Rows from expert 10 of block 3 of the encoder, named by matrix and row number. Rows with one number belong to one neuron. Each number is 500 + 25 x the weight over its row's rms, rounded and kept within 0 to 999. All counts start at 0. Numbers have three digits each. After the name is the row's rms in percent of the matrix's.
# up: expert up (encoder.blocks.3.mlp.up, 16x512x256), inputs 0-127
# down: expert down (encoder.blocks.3.mlp.down, 16x256x512, transposed), outputs 0-127
up.235 112:480539466475512501469508502485506506487501492472541510487473478483503468509538539526510505482499496511525528525476487473501492498500488481508520514491484461504540552489459493488493588525489517506417482507492482491493496499484486493481492484513488495487487547478488519499495545487509478505558514438548550506501508516514509485503524518486505472498520522559498533543482490475507545495441
up.236 108:511505488501519488490513538508498493542533509482499510478476523531545538505464489510465503479524507466477505513509520492507477427508502539502472503485479481486543482499465433491500494544488496513524527455511496480523498523475498525510534487525497448491501497511511528489525542555508484484514498489546528509535518506536510476504491530491505510455549511494514526502480520489454476498481
up.237 124:484503465542543506497498514512482514517515489476531484488452514509510510496510500528489493480536479491512527492477494468528496499492549482508505471455481492498502534482478492507479506479486526505485481472520524490513492503467500548474512521488535478465517532497463520532508520531502471501503528514514471500506473501561501488490538507473504476514484513506499521512477528450446492508446
up.238 097:462494479498492540466510492481534493494502459530519533459476507546471511499541577486544476447504495496533513509493536501521499485481500504478452514462505466538476489485464444527492556499496492536491520537499516523493479530479525495489506516509477508490504545508462488530450513487532487474506553480509481458525512477512481524489465509473537515495505487483496591522511487458488466482482
up.239 097:523462495494524487546487489489496476476590468490549493522525518489517500498504460523486508552496537470505474476500489532497510465476499509472475522515470497415524509495498519481503557486492554519500520493529471451498503499487482501476513504515520483488467515518524499492513500488514466508484515483536540525534501522497503471512505505525516492480519489516539481485476497520535515494506
up.240 126:448535518500532515486495518485510504491484483520548510464488522507478504514543491495552457476497457505508551498452517486522471471471495494526524505499517512510499511450521494543446522519514493464502475515490455470497522509510488494453508490478481478462487550494504512521487521529517482492514498493496488507519463514528524470475500525455506480514508498491469567510511542455474485516480
up.241 101:520525506530518506512509505508492461508512492529516515496522465489533524506501524462526479539543454460495462499475545506520478471551495431510499580507499486498507488503447500528485496529528529503498537514491495498496488531492484560485476544503497487497502536549539528520486562560558466492536555524517459481524504519533472502548530487497456490484534499513501519562478554506465469468516
up.242 094:504508488520553475520496478499477485513558499500534508527511481486555494520483487549489510555518507489491488493485518502509510481496522463491495547488465482468522497532471523468490481469514533504468543510516514515479452532473509519505522565518522525541492510508533479513507519522534467503519535492470545488549518535492501510517492517536495475491540488524532491505462515512529524467493
up.243 092:485551485508510489488490487532482514494519504502492533486544492510513509500502511522512477548530467488500505506501513529489488488500516445506487517504475504469482483490454509479500488523529515484478509544502515438538479511448526493485458561503485534507492490547506484522489487528539452490527495485500496466500462486516498497547459473510461501522522507490524509504504541533518522450497
up.244 111:475557491527473492470514523497532525516496492519517496474513493473439487499516488500509493467506474490542526492469518494542487508481519496524509471503536508533484483530531464534447509523509529471511504498504461482505518502495510489437527483480474527456507507489453547531479497483482491499490509505471511459518481485520521475474482527467527446520488509490462564527508525460462506547486
up.245 093:500473450493538481501510506454516504495546483462537512556525472506452510530502497504516484499493487496516511509480480482513487473490502479507466542494479465484531507538479488539470598521480495469504518503481447489499505514510490476451501466519479529483485519525494525497500508496494499468532507456532539459503481500525506474493492499518475479459505525539499545522481527498542504489505
up.246 116:525493511475525559502499485545491535514499496516483522498464493509529526547452537483521489501549490506490501514519555517524493478498526500426458507525505458516511461485495491473505454456535501539470528421529534529519454515453515447549485535466513506523531474501543532487478476502502498506482513482477484507511521514512490472498465494530462462479503505487501478492461519550528488503508
up.247 105:510495514478498553469521492509498490535515439533488523507494531504488498512461458493522515487502510491463542550486518504515505510462467514444464475534514501494525481479553498518507495484508483503518555513487491493474482503517487453508526508507506523490513489506494505506487496451518505502503486533488473504541507504495489504482452488524497521491507466470528489509497467490495462515547
up.248 099:508471476496564540547504538500497517516501488486517496538497525529482532505551544516514459476495498492500529538480503527520446457478461494489487529492479480540537510471507510566450552497509496467443490501464504491487504507492476493466497498516485504493497533501505490511475527541533501484495513456550486461539480506535532487467512517460519524471507483490484525495493526519520493503491
up.249 102:518507483457525487521485559483474479474513503511508506567499562511496444559516502514541446492476491497510508508518485481522468478441509489517505521481505485513535522493509516506377507551487530483542538498548519499485513530493473510487525475524497493493483511480480523526503464505509471511490468479535508530460489491471472513502506507468487498495502550492503537509487529508459492492502
up.250 101:472469518470524508518496501529512500530533505491537521500509499479486506479529482508536456532526477470489541546456516488547487470492469463492481498508512478465511519524519501514437495509485489456484491500499504514488488509499490457480486523454500512486501523516500504491470526494513473493521480463516505496466508465524522473499450521485471469496518559506463531502473526490492525515520
up.251 091:514503495505527483495501528508479500544545467500555510510460501507480494528457517491541535512537493475490531529451550504539516467472513455504503548503489478464498474530498504530485531498511541446483490499512511530506502500447465504454504505512500515477469527531495538522493489521508494492521493468509509506531507510497481503530492498502513471521555506509506479534471535491497487501469
up.252 084:549514470497555502475505491447483531512571470478499530497455475513504525555485519509485486542478470485487500523481527486540506491491504496484464530520461502528502485502487468523475547513499502542506545465504436494479510503477516488466501496526496496492503510486496561479517490495492467485507502493483520489514542513537525486502493506559469482431484545520512491494493525534508507502491
up.253 088:532511512476552530517502509507513511537486460565498463477483514479505473526494512516507507551469463502482507488452547481566487497501486467487525499512515477487459466451505507526431511521521510509473523450479502491495475494508501505471509522503483501505504533500550514454506509514538515460499496468465480464461518487534548458472480545510509524474524516505467478516497486478497506526510
up.254 110:492510473506504497517506518475431494475485492484538482464508491480502464536482473524520485475511455459493531508493513546517473493476500466524515521488477506516482504496471488514468509525513527509493499499516506482483528511479524538461498505518535484484511526504491501512529514557487466500491491515535477455541470538525519492473511483504481485517528482524522525517495520485440547486482
up.255 101:488479537501513545507496495535469501557519489478507524531489538525519503498533545542493482450551522485506522528439545494527490473502535506525511520547505502496476469502529492539501484491530511476475485510489477503484505505490488515471503535500511499516468509490473499528497533533529506498510542505486472477517495487501473487501480518527501493459503497505517501523453591465500504517455
up.256 108:516520495504527462484493536475480495520545487494550511505504504491494491476453503479514538499526503498491496503453509461533490479532504455537518531497482495482510479545489503520481526531480537464504510522468499489488493516493487562468493500511494490496481525555515543506510546544500497467535528493546474492513513522522504527517501498510476508502565519509502515553484549462464477485482
up.257 094:508482534512500493522493512468517508520537435504544478560524457457491515479510492493492538509500510467484470498495528544503559476545486496523479520561478504464530484504503488500517544490495500529499459489507512521472479503469526479525529488507514495478521533579537504527512532509487495509481519493521509491528519517493501488493508531486526462508535498505490470514496500511520497509547
up.258 109:473514526493524553481509530525513508509488507513536527466472518516473494517519512524537485483504472479530547516441520479546501488487521486495497502506506495514465506450526466581424525502522495505473481520483485517495508502482529496474513483497503509456519550496471513519484528514522499461495513487494494511524494507516510454481499525476520476524509527506441553521507513438448469528463
up.259 141:482521452530533513476505526480472530490518481464528510517455499508521511505504509546513508497546479491507521486495517488522494489504535506496504498440471496505496548509441502494500501484503522505469504509541543514484468501463541536509517547500512497477547528515463506555478526535500472504503550501537491497519508490582487512498533504508470450493502504519532529515463524477483500498441
up.260 098:507460500473565564493502509518505544534498469528511481527501543515496484513518505494492503509461504457489537525488543485520506478474540515512482481476482490443518475460523487522444478505490498494448496487505488458480469508510526490463498499496489501459472526541531516484495520518487464477502510492506497542487504530521529490459478532460531517489477478505460545540498500503503494529487
up.261 102:500514539467528489483484494550493490497551533523532525510535494485556478508468499520487502561503497475508510477481526524495543490520495491479484506495522485469478489539505509472471483486491521501486499528473525492495470525503464494499506522524532535551513501522545510503509505516503495514546513494468545514511484550502484499481516534533478517480519496519523503493468500475556511491510
up.262 087:544508461490505454475498526503484483494511492468539499470477462474514499481451482501499536491496503490545471513488507486513497490474484487562528524474511480461498522521480461532485548522483529527503515519505498490465524513520505513502516453503478504526503507528495505504499490562481517516523521485505549517511493535516480518533509525515521493507549510503523526507490489471471505484443
up.263 089:536471484493534472501506502432491512492573505488521570511495475524459493520569511494506484531494500502506511492500502469505500457500494484520456552487491464498484504482474473504446561528514472469516451529502456491478506498484503471442483502500491514486486521515558530517499484494496474470519520457535516454500518516497543480516521515492483496428490546507488518482487510506535509494486
up.264 101:515486508459559546539514522512496493507509455507520499549526537523488493522505512501485469500470520457484507518458517526510465458476476501486466532514479488487540492447537487548456569507479490476460489487472487469463513512509459489489487497521485492469496538491536490500487523523544485488513499479526496478515500507558523481453516524491508511462498500482466500482492516496508487505523
up.265 091:507466467489553494505494504433522529466482521508510489546452520505493522564502512505476505477454535497502470486522521504484517487472482517487497501472486490504552514498504507496461519516473543528522491475542492498528509486466471506486528448522505504512466499451494519505506515463455479481505484478535533560492488481483498502438550556480527514477511513501507491479487508546481492540495
up.266 091:542478452534526503550499522462512488501499525524516508566475530513502553528513484508503474499486526484518514488504497527487484470475497507523506501474489497472509504505503489541462520521482521498526505508546517448501513522497495510479507490496507482484492517469539513514499498526515491498498506501533502520462487504518526521488487489523533494492522509493490554464481527499460468546486
up.267 102:501563489523499549500489547519501524520510472518494480514500520512545492464537497543484464501568514453476499512511511539521478464506542526485483546470469486495547517514507467491507498492483502525425512511505492491533498517461515517500504541522483459453502500495511483517473506569526481481503499505570495485512509493500449532512461515477496489481491492493534494504489504498482497502496
up.268 096:514503517473479513462496450454446524491524527477491502522482546505495466518463494570532494462468490485473523529476498499510498467493522510474482460517491497502489495479496484545479516475518536503518532471501479511464507497467504498492494509431496515508505516483466534503527511522494480501538483511517504499506545501490508498511491481545476497475519533523532503530493529503481542517490
up.269 096:522489470499529468526494523479528507500553498465552508537522473511452491517537487491530477527500475492526532487464507491526486472477489497516498533503481465483495494522481496540467589536483500441507474516473463455513513511505506475452491465514486521481481521504511525500483502507477495490523501457510546458484499520518534467496479478526495505469497523532497542517485524487535495508511
up.270 093:493479526510503484510491477477519524545529443537527455527485454433532502509517477498499530525483508504498485520493526536506470501546461490478518538526510485501505478554511479475523515505516509527497480507513518488475471513427522523519540487538499498524563507528497516469499529511496497528501502492516547492514532541509517501501454506507494502490543482492523523490499474527522508495531
up.271 090:562491479508526520529503477446510503519558518477504535523467516538534546479541470513512479514533491503508498521506509508509487467520519492505496509529453479507516472475486500514495511505490500476507470499524499514520504508484536491490468507470519465454486524466525518507503497529511437449500489496535512513483517499525502517502497467507514498490478500484477487483478537507473465502485
up.272 092:521486519491523523565511523481524495509519462508508486546504518518499500494516504494502500468478519486477517503467506507502496465491465496521501527497486469506521506470510430547466531512498486466463455498472511509512503524502487503490508506537484469480476519496528503487479516541519484486506491449534491463530500512544503511471491522472555528470482495494495533482497508501513483530521
up.273 091:542494499502554528535510516431504508529528490472498477539487566526535503480490463497479482497481521488481485502493475533511516467495488549524506540523472508490562449499518502491509493488466480474493497510528507518528506502500506539489486465518524445474493499470522505482479522497531473479523506485573492512511475499545484490478524522474542497466529491503504491487457517500494455509506
up.274 080:493510486497495492505481529472504520527493484517548526509506483477455504529540464529490511482511501463492522509469488507512496495509495484513533503523477511498520527503528493514457588522489501458514508521436499450492535509492476513478499479524482499466569556518484525514493513514517525514539499513520521479502533526505532502485523508485488527504505499505516513499512500447481500495482
up.275 095:490459522516496460475504483563499490494477465533516465508461483461502525511444509488515528463484515512529474522512529488515465486486477512514535453489515497519494504590510477535513488485493541499509547507486546522481498517506455500524547469514482538539506485498496516514509495515457553517490537483502507511527523526502492514454508516503529525544524502466485538487493469503465483547469
up.276 101:531514505497469504482522503473522500509527479539506526503509512497486477484468519488515517481499477512467523526467504509511532532509495508445432493523503511495482471509532480503515502477512483512485514553517496498496500514498530431522542499475498523472508499518467473567473479453512530502506499483490456470520480495504513483508425480477483484485523485477505500522483485485517457526552
up.277 090:498438575490492529501489469518562530537503466524488494536487484491512498506509495492469496450490554504488518484498507502501503521497478541478504468566519494495485511479570444489508492553495493527492476474489512478474487521505502481497517493506500475518510483439517509515515465470469519498492504496489525490510502530473548516451501524507550509498451486480489490478524475528479497586511
up.278 097:508509508518514502509495490477557550523461438520510476560503501464481575511503495519507555514498504485493484495504519506494542517521497492512493474508508511499528479441546505510478533504477538506505498449542525473484488519496495504496526489499504520485528533558474502538504490547509551510507503502482511520526513543511518499473520525480533477520526498504463503519501505464540493518471
up.279 092:527518472479518499483486472501510533483518476488508483492487537454558466474494482507476507511489513517499517514502492479495445514502481553462474534503497488483516520550497512458522490520528541532463509503517504437485431526476474473530530514493513519517508503495503465453499510456497484507486488436539540483480532517496575501488457502516493485485515492508525504495486467565521535497518
up.280 103:483547516490538499495499536510461508532524521483530517490489528490465499531517498528542479515500460471506535531433525483563470499506510473529517490510526507505512473486534496560440517488491520460484472491490510488504514509488488513450495476513486497459479523514511515501502527530503500469536512508498514504506481495531502452489477514484488460553498533491433509509497547456502497548468
up.281 093:512478527503533496462490532527540490559529512532510479496524506520529499504510505484483574492517480488499532468487475451509515514496502511556521509491499520484481509503535451536482516511498497477508489502478497484512519542532507506497504512533490474507470499505526486514506498493505549494470521437522485474516473530477530492498507534506536511502506482500535528521502468475493509515478
up.282 089:487498511486493496520485533480503499529487468526553508468514496499440513543534472512504516472498492469490532498457502507502498497522486485531529495517497523504503513502533473522440584528491502473525503498460491451512537502484462520466505456519491483455541555498467540509503497498515514513538493508516516486473498524492527491481519488467506526520495494512519534500529495441466485492473
up.283 101:490466493482544494519532550450508492496521520467500520499498489475535486502490494502519457505505463486509470526487492493531495479460516462459504512482479435492497508529484527506474494497507553484460494522518474527509500496463497475478532490499487523508511505473447485512447496519489459483493468461495495511504474484510530467519461533451488460464528529495508489512447516540486487515509
up.284 103:510455468490529479498512509415540505494558478460518529511485493526469526517534514507519489488519489503519509475498499467507505494484494512514463526476482464523485544524454474543454605531498486473508499505514468456497497485472491481431493496505489497501469513508506521494486489498487472464522516467550537455515510488523518475494508534515536491447484540518470528488506505524541485504484
up.285 109:502476550483568512484495481503524509534528520490503494501489511497512536524492533535533479521503472465470513559455529486569498506496514490475489490531480447499503462500501507473488494502490510517465530487502500508489440530418515489476507537509529498496513516480505520515480522513509464473539527443484498500522503483518504499498465526513481488478501526525495510506478532529501525519483
up.286 096:491473506499521482493503511467510551541549506484565470571474510465524518491468503506504570490494546465479511506489556531506517451534492516479468506521485486488496481529511491524502506506460516518482480501479520489480477544456522490531520464533502483530497487546507515502500500527448501506503512490538521521525553516514526516449487525516524498494570496497526500462477506516535497528520
up.287 096:481540473523529520469496504531453514496542502475508472494440524476509473496508514526526510492515477483499493502478468487517506508478517493539506480447467514524512553522508529524463525458449548526481498492499530443472523506470504538516495493483473484515501519506462490483506494554507501494509508482515490491493478513504514479478458505531495500539468506509513525497516506476488501522430
down.235 122:522487477534497498518519485454439540507507467452496525509526510548478514483528523512501503534483529503499521487495502527498460450496470508513465480488494453520514479493509485509489520444480469455516472518508518485430521494508491533489521499518456498504503497519538531472544499539479475454505477486521513510463536512555514532491524487486481499493507489535511502484490468474534540477476
down.236 090:488510524481528488489497499530512506513535462494508545513497492485505513489550490514558520525462444532537465469508498491518524498489529498461488460493509512474497507499505496499474494457425518474497523541502488501503489469516482470490469508468483534500489489484523501501460475437506514473526484495461488454488507481469522485510500469518519462496502492454502525497517449495525500478492
down.237 121:493478502486504507474476496506513479480498474506507484502547485539493485476478504481551550516502498512507508542470520468483492556504461504553483493491520510484477498504498483522502507519493474428470556569465459497471518552542498501523545479505469509501429506560483479486492506539501508500506526491502491515528494534499518535500449519491516504518525514525487531488537547508523469486551
down.238 098:512507474540525507523525471488458506509523500442495479498495517505482501494523484509460477550505526510484492555496546523549481493460514500538468538504491481497512520485497518493535504441467513470492468487502517486495507467489458509451531504548498491512505515478525490499497492516501472457503543459522517477422496496518480512493529458485475468496462471519503488463507516499514546478438
down.239 095:522518489505504490509455490524457516480477505503489467525525486537504510449499509477468493515471519529481494495515459503494479486476487519518532502503473509524508485497527496489481481475496516559526490521486508514514485490488512539518502474547571524491504493515466537534510490512494498473491522532510498487492543516533481531504523506532464484535501490537488478516514503458546531500472
down.240 125:480492501512504510511483502537529492506481540496510522513507492495509481549478488501561529556480497534503523520490500472505559542464492500474475467493531469534483465486519496518451505448484506530501556528476474541510506530481509523503505489500525521525487509533485527490530485477502505524508493516502504515495553468507482496500474528541487510488550521560477484485487460475553557519543
down.241 121:502486470504546505505495483507487518486499497444503494459507513466471513491483538468491451530482457472484529511467524520480451507473482515524509482511482478459525464492520454512555516527451524476485527505536517510517521547473493491488469506476506474451476487550502496471479497540484473456520511494498511474524452498516435533510513506470471504505498503496485477470479535518486511454477
down.242 089:505467505534488520525512519488535496502482518534507496490511496553476489512510541448524498502516519557517545532483511515502504527484473528519494486504492493535498484511518483516531495476510478524514477525479504509531511526472465500441532505469540532481475497531502510462540472498517478516468474535487501507490473454488443494509480542496532556498508496487500521522488512503478516497520
down.243 087:473484496499475514493465495471514487503524494492499518490443504457496494500492500502529531489485514493494486502478494509537518493503494476500518514515528456518489529506466510496469493475496485494474525467470486562458472563510492465507547477489510478536508514472505512527456548481504551456484487480501467524542559502456532492491513485505560449491508512508507521519511512461526500535514
down.244 106:471455515526522518565445468521518489523490552469515498527491490505526488520495493503526491517510502513490544537475503511523559516498484510489481489525513460529503490488523511514489501468468520536472490480474477536523490519455484504479479489502532517547476505551502524478545494496501480494480549507514518506497522455498467487495515521524482491494528496549480460497500486483539563531526
down.245 112:502469480516485505496490506510459520503514505515507539456493522518520496527477523507533500540542507468481533533513512477530473495468496500483510473476522457555497481484483464516536519486521487461503487500501499522440530514506505475432491523486464449451485499479477467494534509500490460538530458530483506536458487500480489463489501538479515501519482465546517488471471485525477461489471
down.246 131:479486494494475475554527480488518486483533536509496466480517519475503466464535502486489460513501513537516490482503484518519530534490466511555544478496533510519500466480482519496508485488496513489520487511465460517553490499541497520555508495504503472474486483440513479506524522477473497455572511554538501519465461493494504471497524506451539494517482533464504506501531520479464501507516
down.247 125:507510472525475503541504514457529484494487525466499480510532501527507530480556530472498441535485529470539518522495534510481470473481479471542503500490494520488513514485511525491504493475502484543476471500528512505516480547502523556497499492557505466521516487480542493489534492534503496508508465482546484534491488518496496512497518518453509507502470453513465493474565521491483530502489
down.248 103:515457472510515480496542517464490548484538513463511459484492498500487496518548532528467480533507511475494501487472528491524492500506503523471471518518516485493526519503483526498531498452476484476492475460499510518533504491500470469475524499512485465495504491466554506501516531475463477509558543514511515502468482484491487511507530494472499482486442539484533482496534536453534518504479
down.249 095:475500533491459498533432461536470539515510456465497461490474518508521470474511486479490530490506492518475519505485533474478466520524495515503508444522514521519478527487487489502491499497528497488503488487484491509453487491537511528442485495468505509515481505490542498465540523495506510474528535485531489540494506492513529496487520504498522514532484513532494531515529472503522502512493
down.250 101:514474450536531502537537485478473521490502519481491497474488492505476518530535530497511449471534478543524511495532490487504498502489492510519475524469461476519526507497511494505526512469497496450478463503521507463533500488456455490480471527471469490452520497477488507508475505482519454459518538497511514493483445484538465482524531491481492495498462498466479515503470535513479492489455
down.251 095:514446527526544526496533490503484525524495503506486503481512509539487510531480536456515481503539493496475531523481538474507470470481503538479479482489461483494520482499539489509526497494523506480469525523534514482471507522469473489470474519443502501479490488533526512445511507508513459504511489502488516522482457501512454460510498535491469521483513498488479491480449523540459473485498
down.252 071:494512478471509506509581524534505441508475517533510493499499503504515468507512535500504525524458520487540511514504473504498493491471466478499505489449491468493476523495479511532532507510518521497497465537456471491523507468531512466489512480545483484474468513472514495541489472496499483532556474495511483533469488508497518506474515495490529553488476491507515512509542492488460452509519
down.253 089:519477518485520482524503474495468549497494505524500499462504540494462501521490470534460483505492505476494504512478501555514442459544488529483464525498477524523518488490518484511524515443497470489500480464513518504523508509476477473452506518495514437464535490497549496474530520481489477502504482523548503507436475517489465490500553510453485490495455511485512499551512542507468502453511
down.254 104:433483483506500510518526525530507463500509517478509480482500510488496453540473502493514504513502556451500528508492518486543518526493515482499495531483506476511505503473475500520501499510525476474456509460452454528492511511483503484495514486540487495527458507493501452485482503509492510506495503463516487559506475525516535498473487539469506509495484497481472479464512542502495445515488
down.255 087:534486516509489506500536489522517495502482511533498501437468498537491519524515516496486503491526492490465504501461527531470495481525493486436498516531533484541506498483493484514534505476487496503504503428500518575507523521530496435506497511481507446514529500461545501469555548475508544518532494521473460548488516492494513485507518522490521509492497459472517480522471510491499482489505
down.256 116:485501481511555506498531501516493501523499486483509512477532508517485497521468527474515507527481474447472532516459521485497484499481490503506503472495481471454528480503526498517545510533480490492464538537537502472464504559462494525472498509472505483445496490558476493466540473546480469501486499498513505481496448491507448487495506472495476514481546508513481461455483510532443483482517
down.257 089:506522470506527516501466484497459527464474491479506519516527511495504513484544489474472514482471494563511477490519460531495457474494501512515533488439464505494545493461517504500477501507492564531565496494497500460512512478504493530496502467509539508476510511508470510505493453517510537471483518487459505479498512473510547554494547461521502481551503498516511503484520525484502517485469
down.258 134:531484482508483502440526535487430526513503509497501534491468487538507504527481504540473504502492492516480497497525492494507456458509536490474490500484435473530496511483515464498497519496479491501551511473510503511447512473491453445466511508495494461516508504482477545489489524498509471490524486487415500465529519522478520492499529492509492519493504482479497465496447488508491508522455
down.259 154:500502496507475527504514477507486468507502489487491504500530506561514499443489502452510515495490505493507517536488525495503484502517476480547523486480502494481464490482497516526513494539522489465480516517487471474468525575518520518504545513522479493487448507508456483496511491554503492519510512478518483486553494497528521575493468491500510462545480496516497547461523527525507488471513
down.260 108:494461525490527457481529478480506505477500518479504499488505474481508500502498476509464506498486527462479471485525523545524441469548499472492477528480507495535498520513488486509518499415519477538531492464504511502509494518500490464557498494489505500523503496489562485503505518482493472503476510485500466490457503508511478490500569471539486512480474508468547502511491532525509480492482
down.261 083:502476480554500502518476498502475492476497507515497492509487526508486467505497521509501508503475515515497509531512500488505490478457553513519482473465469512540511470510512504513532513450502527512549522511514470533492516502462482483454514516452518517481477489523489495489552492515503458481488527550501502500482529457521459503511532553515514502508548483498508499508480550509499491508496
down.262 111:492474486469485471530538474510497505503489520516532503481473500538497459485548545492479469520520512508512495471512467537506492529507482509486492490481558465577492496517485512500520518444509472473519433453484518540514468481535516468517481490491499461457463518441521491495534529449493530458541519495509502558468508503499478514496547531460547516506454503448471500522499482469491513498479
down.263 075:455504503456494504499580537541510470505470505510514461491497518470529466502501462488512520527470492479528516520492494487500521528471505490505530500485527467492512515481471497508532499512508556518477491504464464522527461482518502481516533480540485490522508520450506455569475477462517497531512508504486490510476487518514510481486499454507512516518498487542495483468513514530463473511477
down.264 112:501491505518490480488533484446489554485523515501491463506507456495490526536525529514474473471515509491513486478466510491494481479520522511486454498516489516484517529518508524475480490503507519491495481467543543480519487509508476461452486498508495479488520472493534528487513519473468482505536535505536493511479496484477488481520525508495483489480457484509535493518543516481513506516497
down.265 096:476463516475495522496542520502516502481511462429501468480532491483504486484489499485483484534477446492510518574466490491505494493496471488517464488504519460463514468501499491509523499537457497477507526534474464476530476484514560457483466473504479507516525514565538494520463483508512490463495523480505515499478489518525522528482504459492448506499515465483483527476526471484521473466484
down.266 099:480491503479521503476528489498491506456509459452470536481499494498545488475510474459490529459508457560529523538519486507492493561488471502516498495520531481512502503476496494475507489497482503474488513530485489506534467486516534489504478498459491515475538500515518491498464516494522535463501515480492462508541520508483531533491500469512489469511505466477484562500466458481522463508498
down.267 078:553474518487517510501490491523467464500489491535464507494531498496513478526465540513474502541480515520484475477549475514496462465523539480495519469498518513517509496494521547494472499483486489509542457499491509520469513487533494526501520489498514505506493483470504523521484494517503451474513492516468504548462487514474553449487502504499488516519489502455478490497485492482471467483491
down.268 095:553461501463522516537555493533524495483460513521485512446489503521488496516527524476464532496471489530522484468486494545493483457503487510491485494507506500498493501493490503499507500505486475471483472494483508495522525511529510447506490503523506522513500488489560493456536519473498516538520462500507475515468526523489529467520509547494516539478465516451526510522518463524518497468506
down.269 092:495457483500498505484520503518461485508501489516506546464485523521537486551473525493537502511533484504502524525506520474540468476472494487475525473476501460545482482506476482506500516502544500489489488523477485523449511504495502484462481507489471469489480502492474468516518499501491461565529444496482483553481472500492518451483502512482483512502489462507525504477477495530458477486485
down.270 085:493500531491521521444477488528480492494474509472509520550533520498493518486460492445529518503468498502479448540462486469493479479497477503462499470453521468496506504475526491514486494497448573520591532480513481483495511507531481460502521484492513518506510511506484490521525506477509530428515491486461483475537537516520482533521489473531477499512533502440524483503487477511500477483489
down.271 071:493511516463522506460553515531476510481468468456485510473490509479514501482517479455501541480460476486544497503513496490480481523509466501492488512485508436500503514506499512488514486498480554479508515511478509506509485490548496468504517502510490494479517514492533490519478503480508545455543533499470484496553495516500561501482508473468512521528506488488518574518455455489506479501470
down.272 089:532480513486509505500519519494463520515512492467507461487513517490487504518520545504462465540495484477469533497456540488516471467499521488464482489516459474458544466505510520492523503502445489486483489489504506504518496463483468453443489492514494432479486497471541529516472513502482460503532541502504502520481459512523505489495528477459441509487467519513528442488536534481498526449489
down.273 088:520505518498524503456567518535489493496494474488493515498514489535515496523461514490529540521501452485537497502482526467506457506512514496475472477483545479479515506476498495489508490553473503499539503553478491483507476486543526460461466484479497492515503507544531492521437490528512522499485523500464491504490499514543556514495498462473451510488504507466496468485482488499494490460497
down.274 083:494534501485507497522487498500491487496513493480485492503511497498502484463490475480480500513470511471496489529494503533534494494498489491529556492476525524450486516475490515493485458522525501517466497515522477496474482532494522564512533514541577512514504490491475481534513462542488504489463468500555485482493518476521511513501508514492517480568490520529484490486559495532516509510542
down.275 092:508516473476490483542488499471462529538528488454512494535526494503510506486564481551496450501522496500492481441518496534516489507538519508531482465496494492521473506493501499498474498518476512469497521480494497496525510506489515530446457485499519441471496495503496511498513463533476481441513549482528525492512522484494487535503547442509487494480477491505516479473508524448499497492482
down.276 123:496504501508479507524582506465465471528512535496503501513504513549533485502492529505489485553470552434518498519499526512510490464512484475521519475499501473518480488489510518506497480467535504550497497492488504526461480523477476558486548493550506486563463493501502512483549501532497479516492440510522478558463492538511460488481526518491504526502508464549527443515505535489466522488524
down.277 098:494510478477501495504516515492480485514477523530501489544553490489523474504508508526499484578495513493534474507533493534456481476507522486524519496479508531508508486487498512487466488494512523555483526518483483529507476527489540564531480469506518512547488498557510496523492483547488493537499483509507509524506515520522485495468509506532463506496499472500505445495536534477530517488531
down.278 090:489539520493503523539443478517465496474466551546498514483519490462480485489535500478478487521526489491493489485494517576477467458495463499547538523479536536485508505499506491497497499512489494486486495537523515496529494501503555553508488500494514490492518514496512489518526510528502501541473502535534500510479491496475502494498498504494510491550460509553483509497542513513522496491511
down.279 088:499473518515490520477489498510445484495512507472513521476530495452493468538469513479551503509503493460505475532464517461510491466482524470475497459509491432515535472477511525524448499456482553502575542477496496524483512519525504504471497493462503488500513495518493542518519520485493497451501498512477477512512511526514500480504502515523481486498502498505515466469454515479528491478487
down.280 116:522479486531501515494514524514471524528505529486505515490485515519470512580495509531526496538515509522493516497490519487511478476494542519461438478484455483549516469462528476517492514470490492499527518485500493510485508491454480465445495505445490457494488509514503535495509489500509449468538503496477499526506493483523487468497562515480483506475522515501485437506460535486485518504459
down.281 084:483495520489464477494568473534487477530490496521500514494502502507523484489504483558517472474458504526475476553489471538511520499510515480501544496492542541540468546476488508487509493486475514520499476467495484526524486532473509508536500500518483481490527496499511492513483488523482509495528522553505514528524542501461498545500515473551485485496499491511497491498487510480418493524489
down.282 086:488545512469521492522482482498483485489500487490489482533523503491505477456486491488481502518480521461500492533496499535527482513497484487532549497485514524449484523479477528484474452522535507512480518519509486491476475527509533552524531497544571516523499482488489477524500494556492514504474482512551487485501522489516509505495494516507505473555497518538487485490557505523518501502540
down.283 101:472497544474488506511429512488527512521519483524499484538481493519514509531512480514498553538492503429484489506445488461487511506493485498508498487573515490523461504505502486473494492508483497508488532492472496522488446508497474474464500467543532466539476516533539518503514533479512530471513497459507468500504534508470526488490527505510507511482495471488528494524531502475512520494507
down.284 093:477497481464487508517541540552495495484503513480517472465477516476516459496524488492485491558516491475513526547500508514526508539465481500500523514469539430521518498495472478511540515498491534490490506477456460546523498488505514472478515500524483471488505524438498445545498496479499482497518518521488507502453487502503489471477481486498511500514468471560504483480485488511493478495453
down.285 093:505515462534497518469513513491473493492505446478501529478472488550472534508521517468486475449554459503509537501494537478513449499479523509503474526503440507469544507505486487500540502509503502488498507525511521474479509495481498478472463546465495519475499505469509488493492526506535443509518548473473501501561462464519493500532501492470486512512521467483497522498475537520449519492437
down.286 093:519472509533526515515504489507483520478473507504481508519482513529514535527460510434517554448532536517476514493480502474472511483490501500486470478490465472533517522517504502500516502473498491531510488495498509481462506499475442497472538505503514497522502501515511503469533505506550503468482515500513493552506528508504505554528495516492510519491539482502507535513449538514484493535523
down.287 092:527470503499548491524505507532546477446501501502484512481512483504474484468523481489502504511520511525492479465476485518563534522499481508520500519446543529516501507500462483486514470556479474447541485522495498478496505548537513504477548521505497505504471477521525448472532490528500499468481508516509490524527505518472529484510462517463551494499505529514499537476556458537521484508514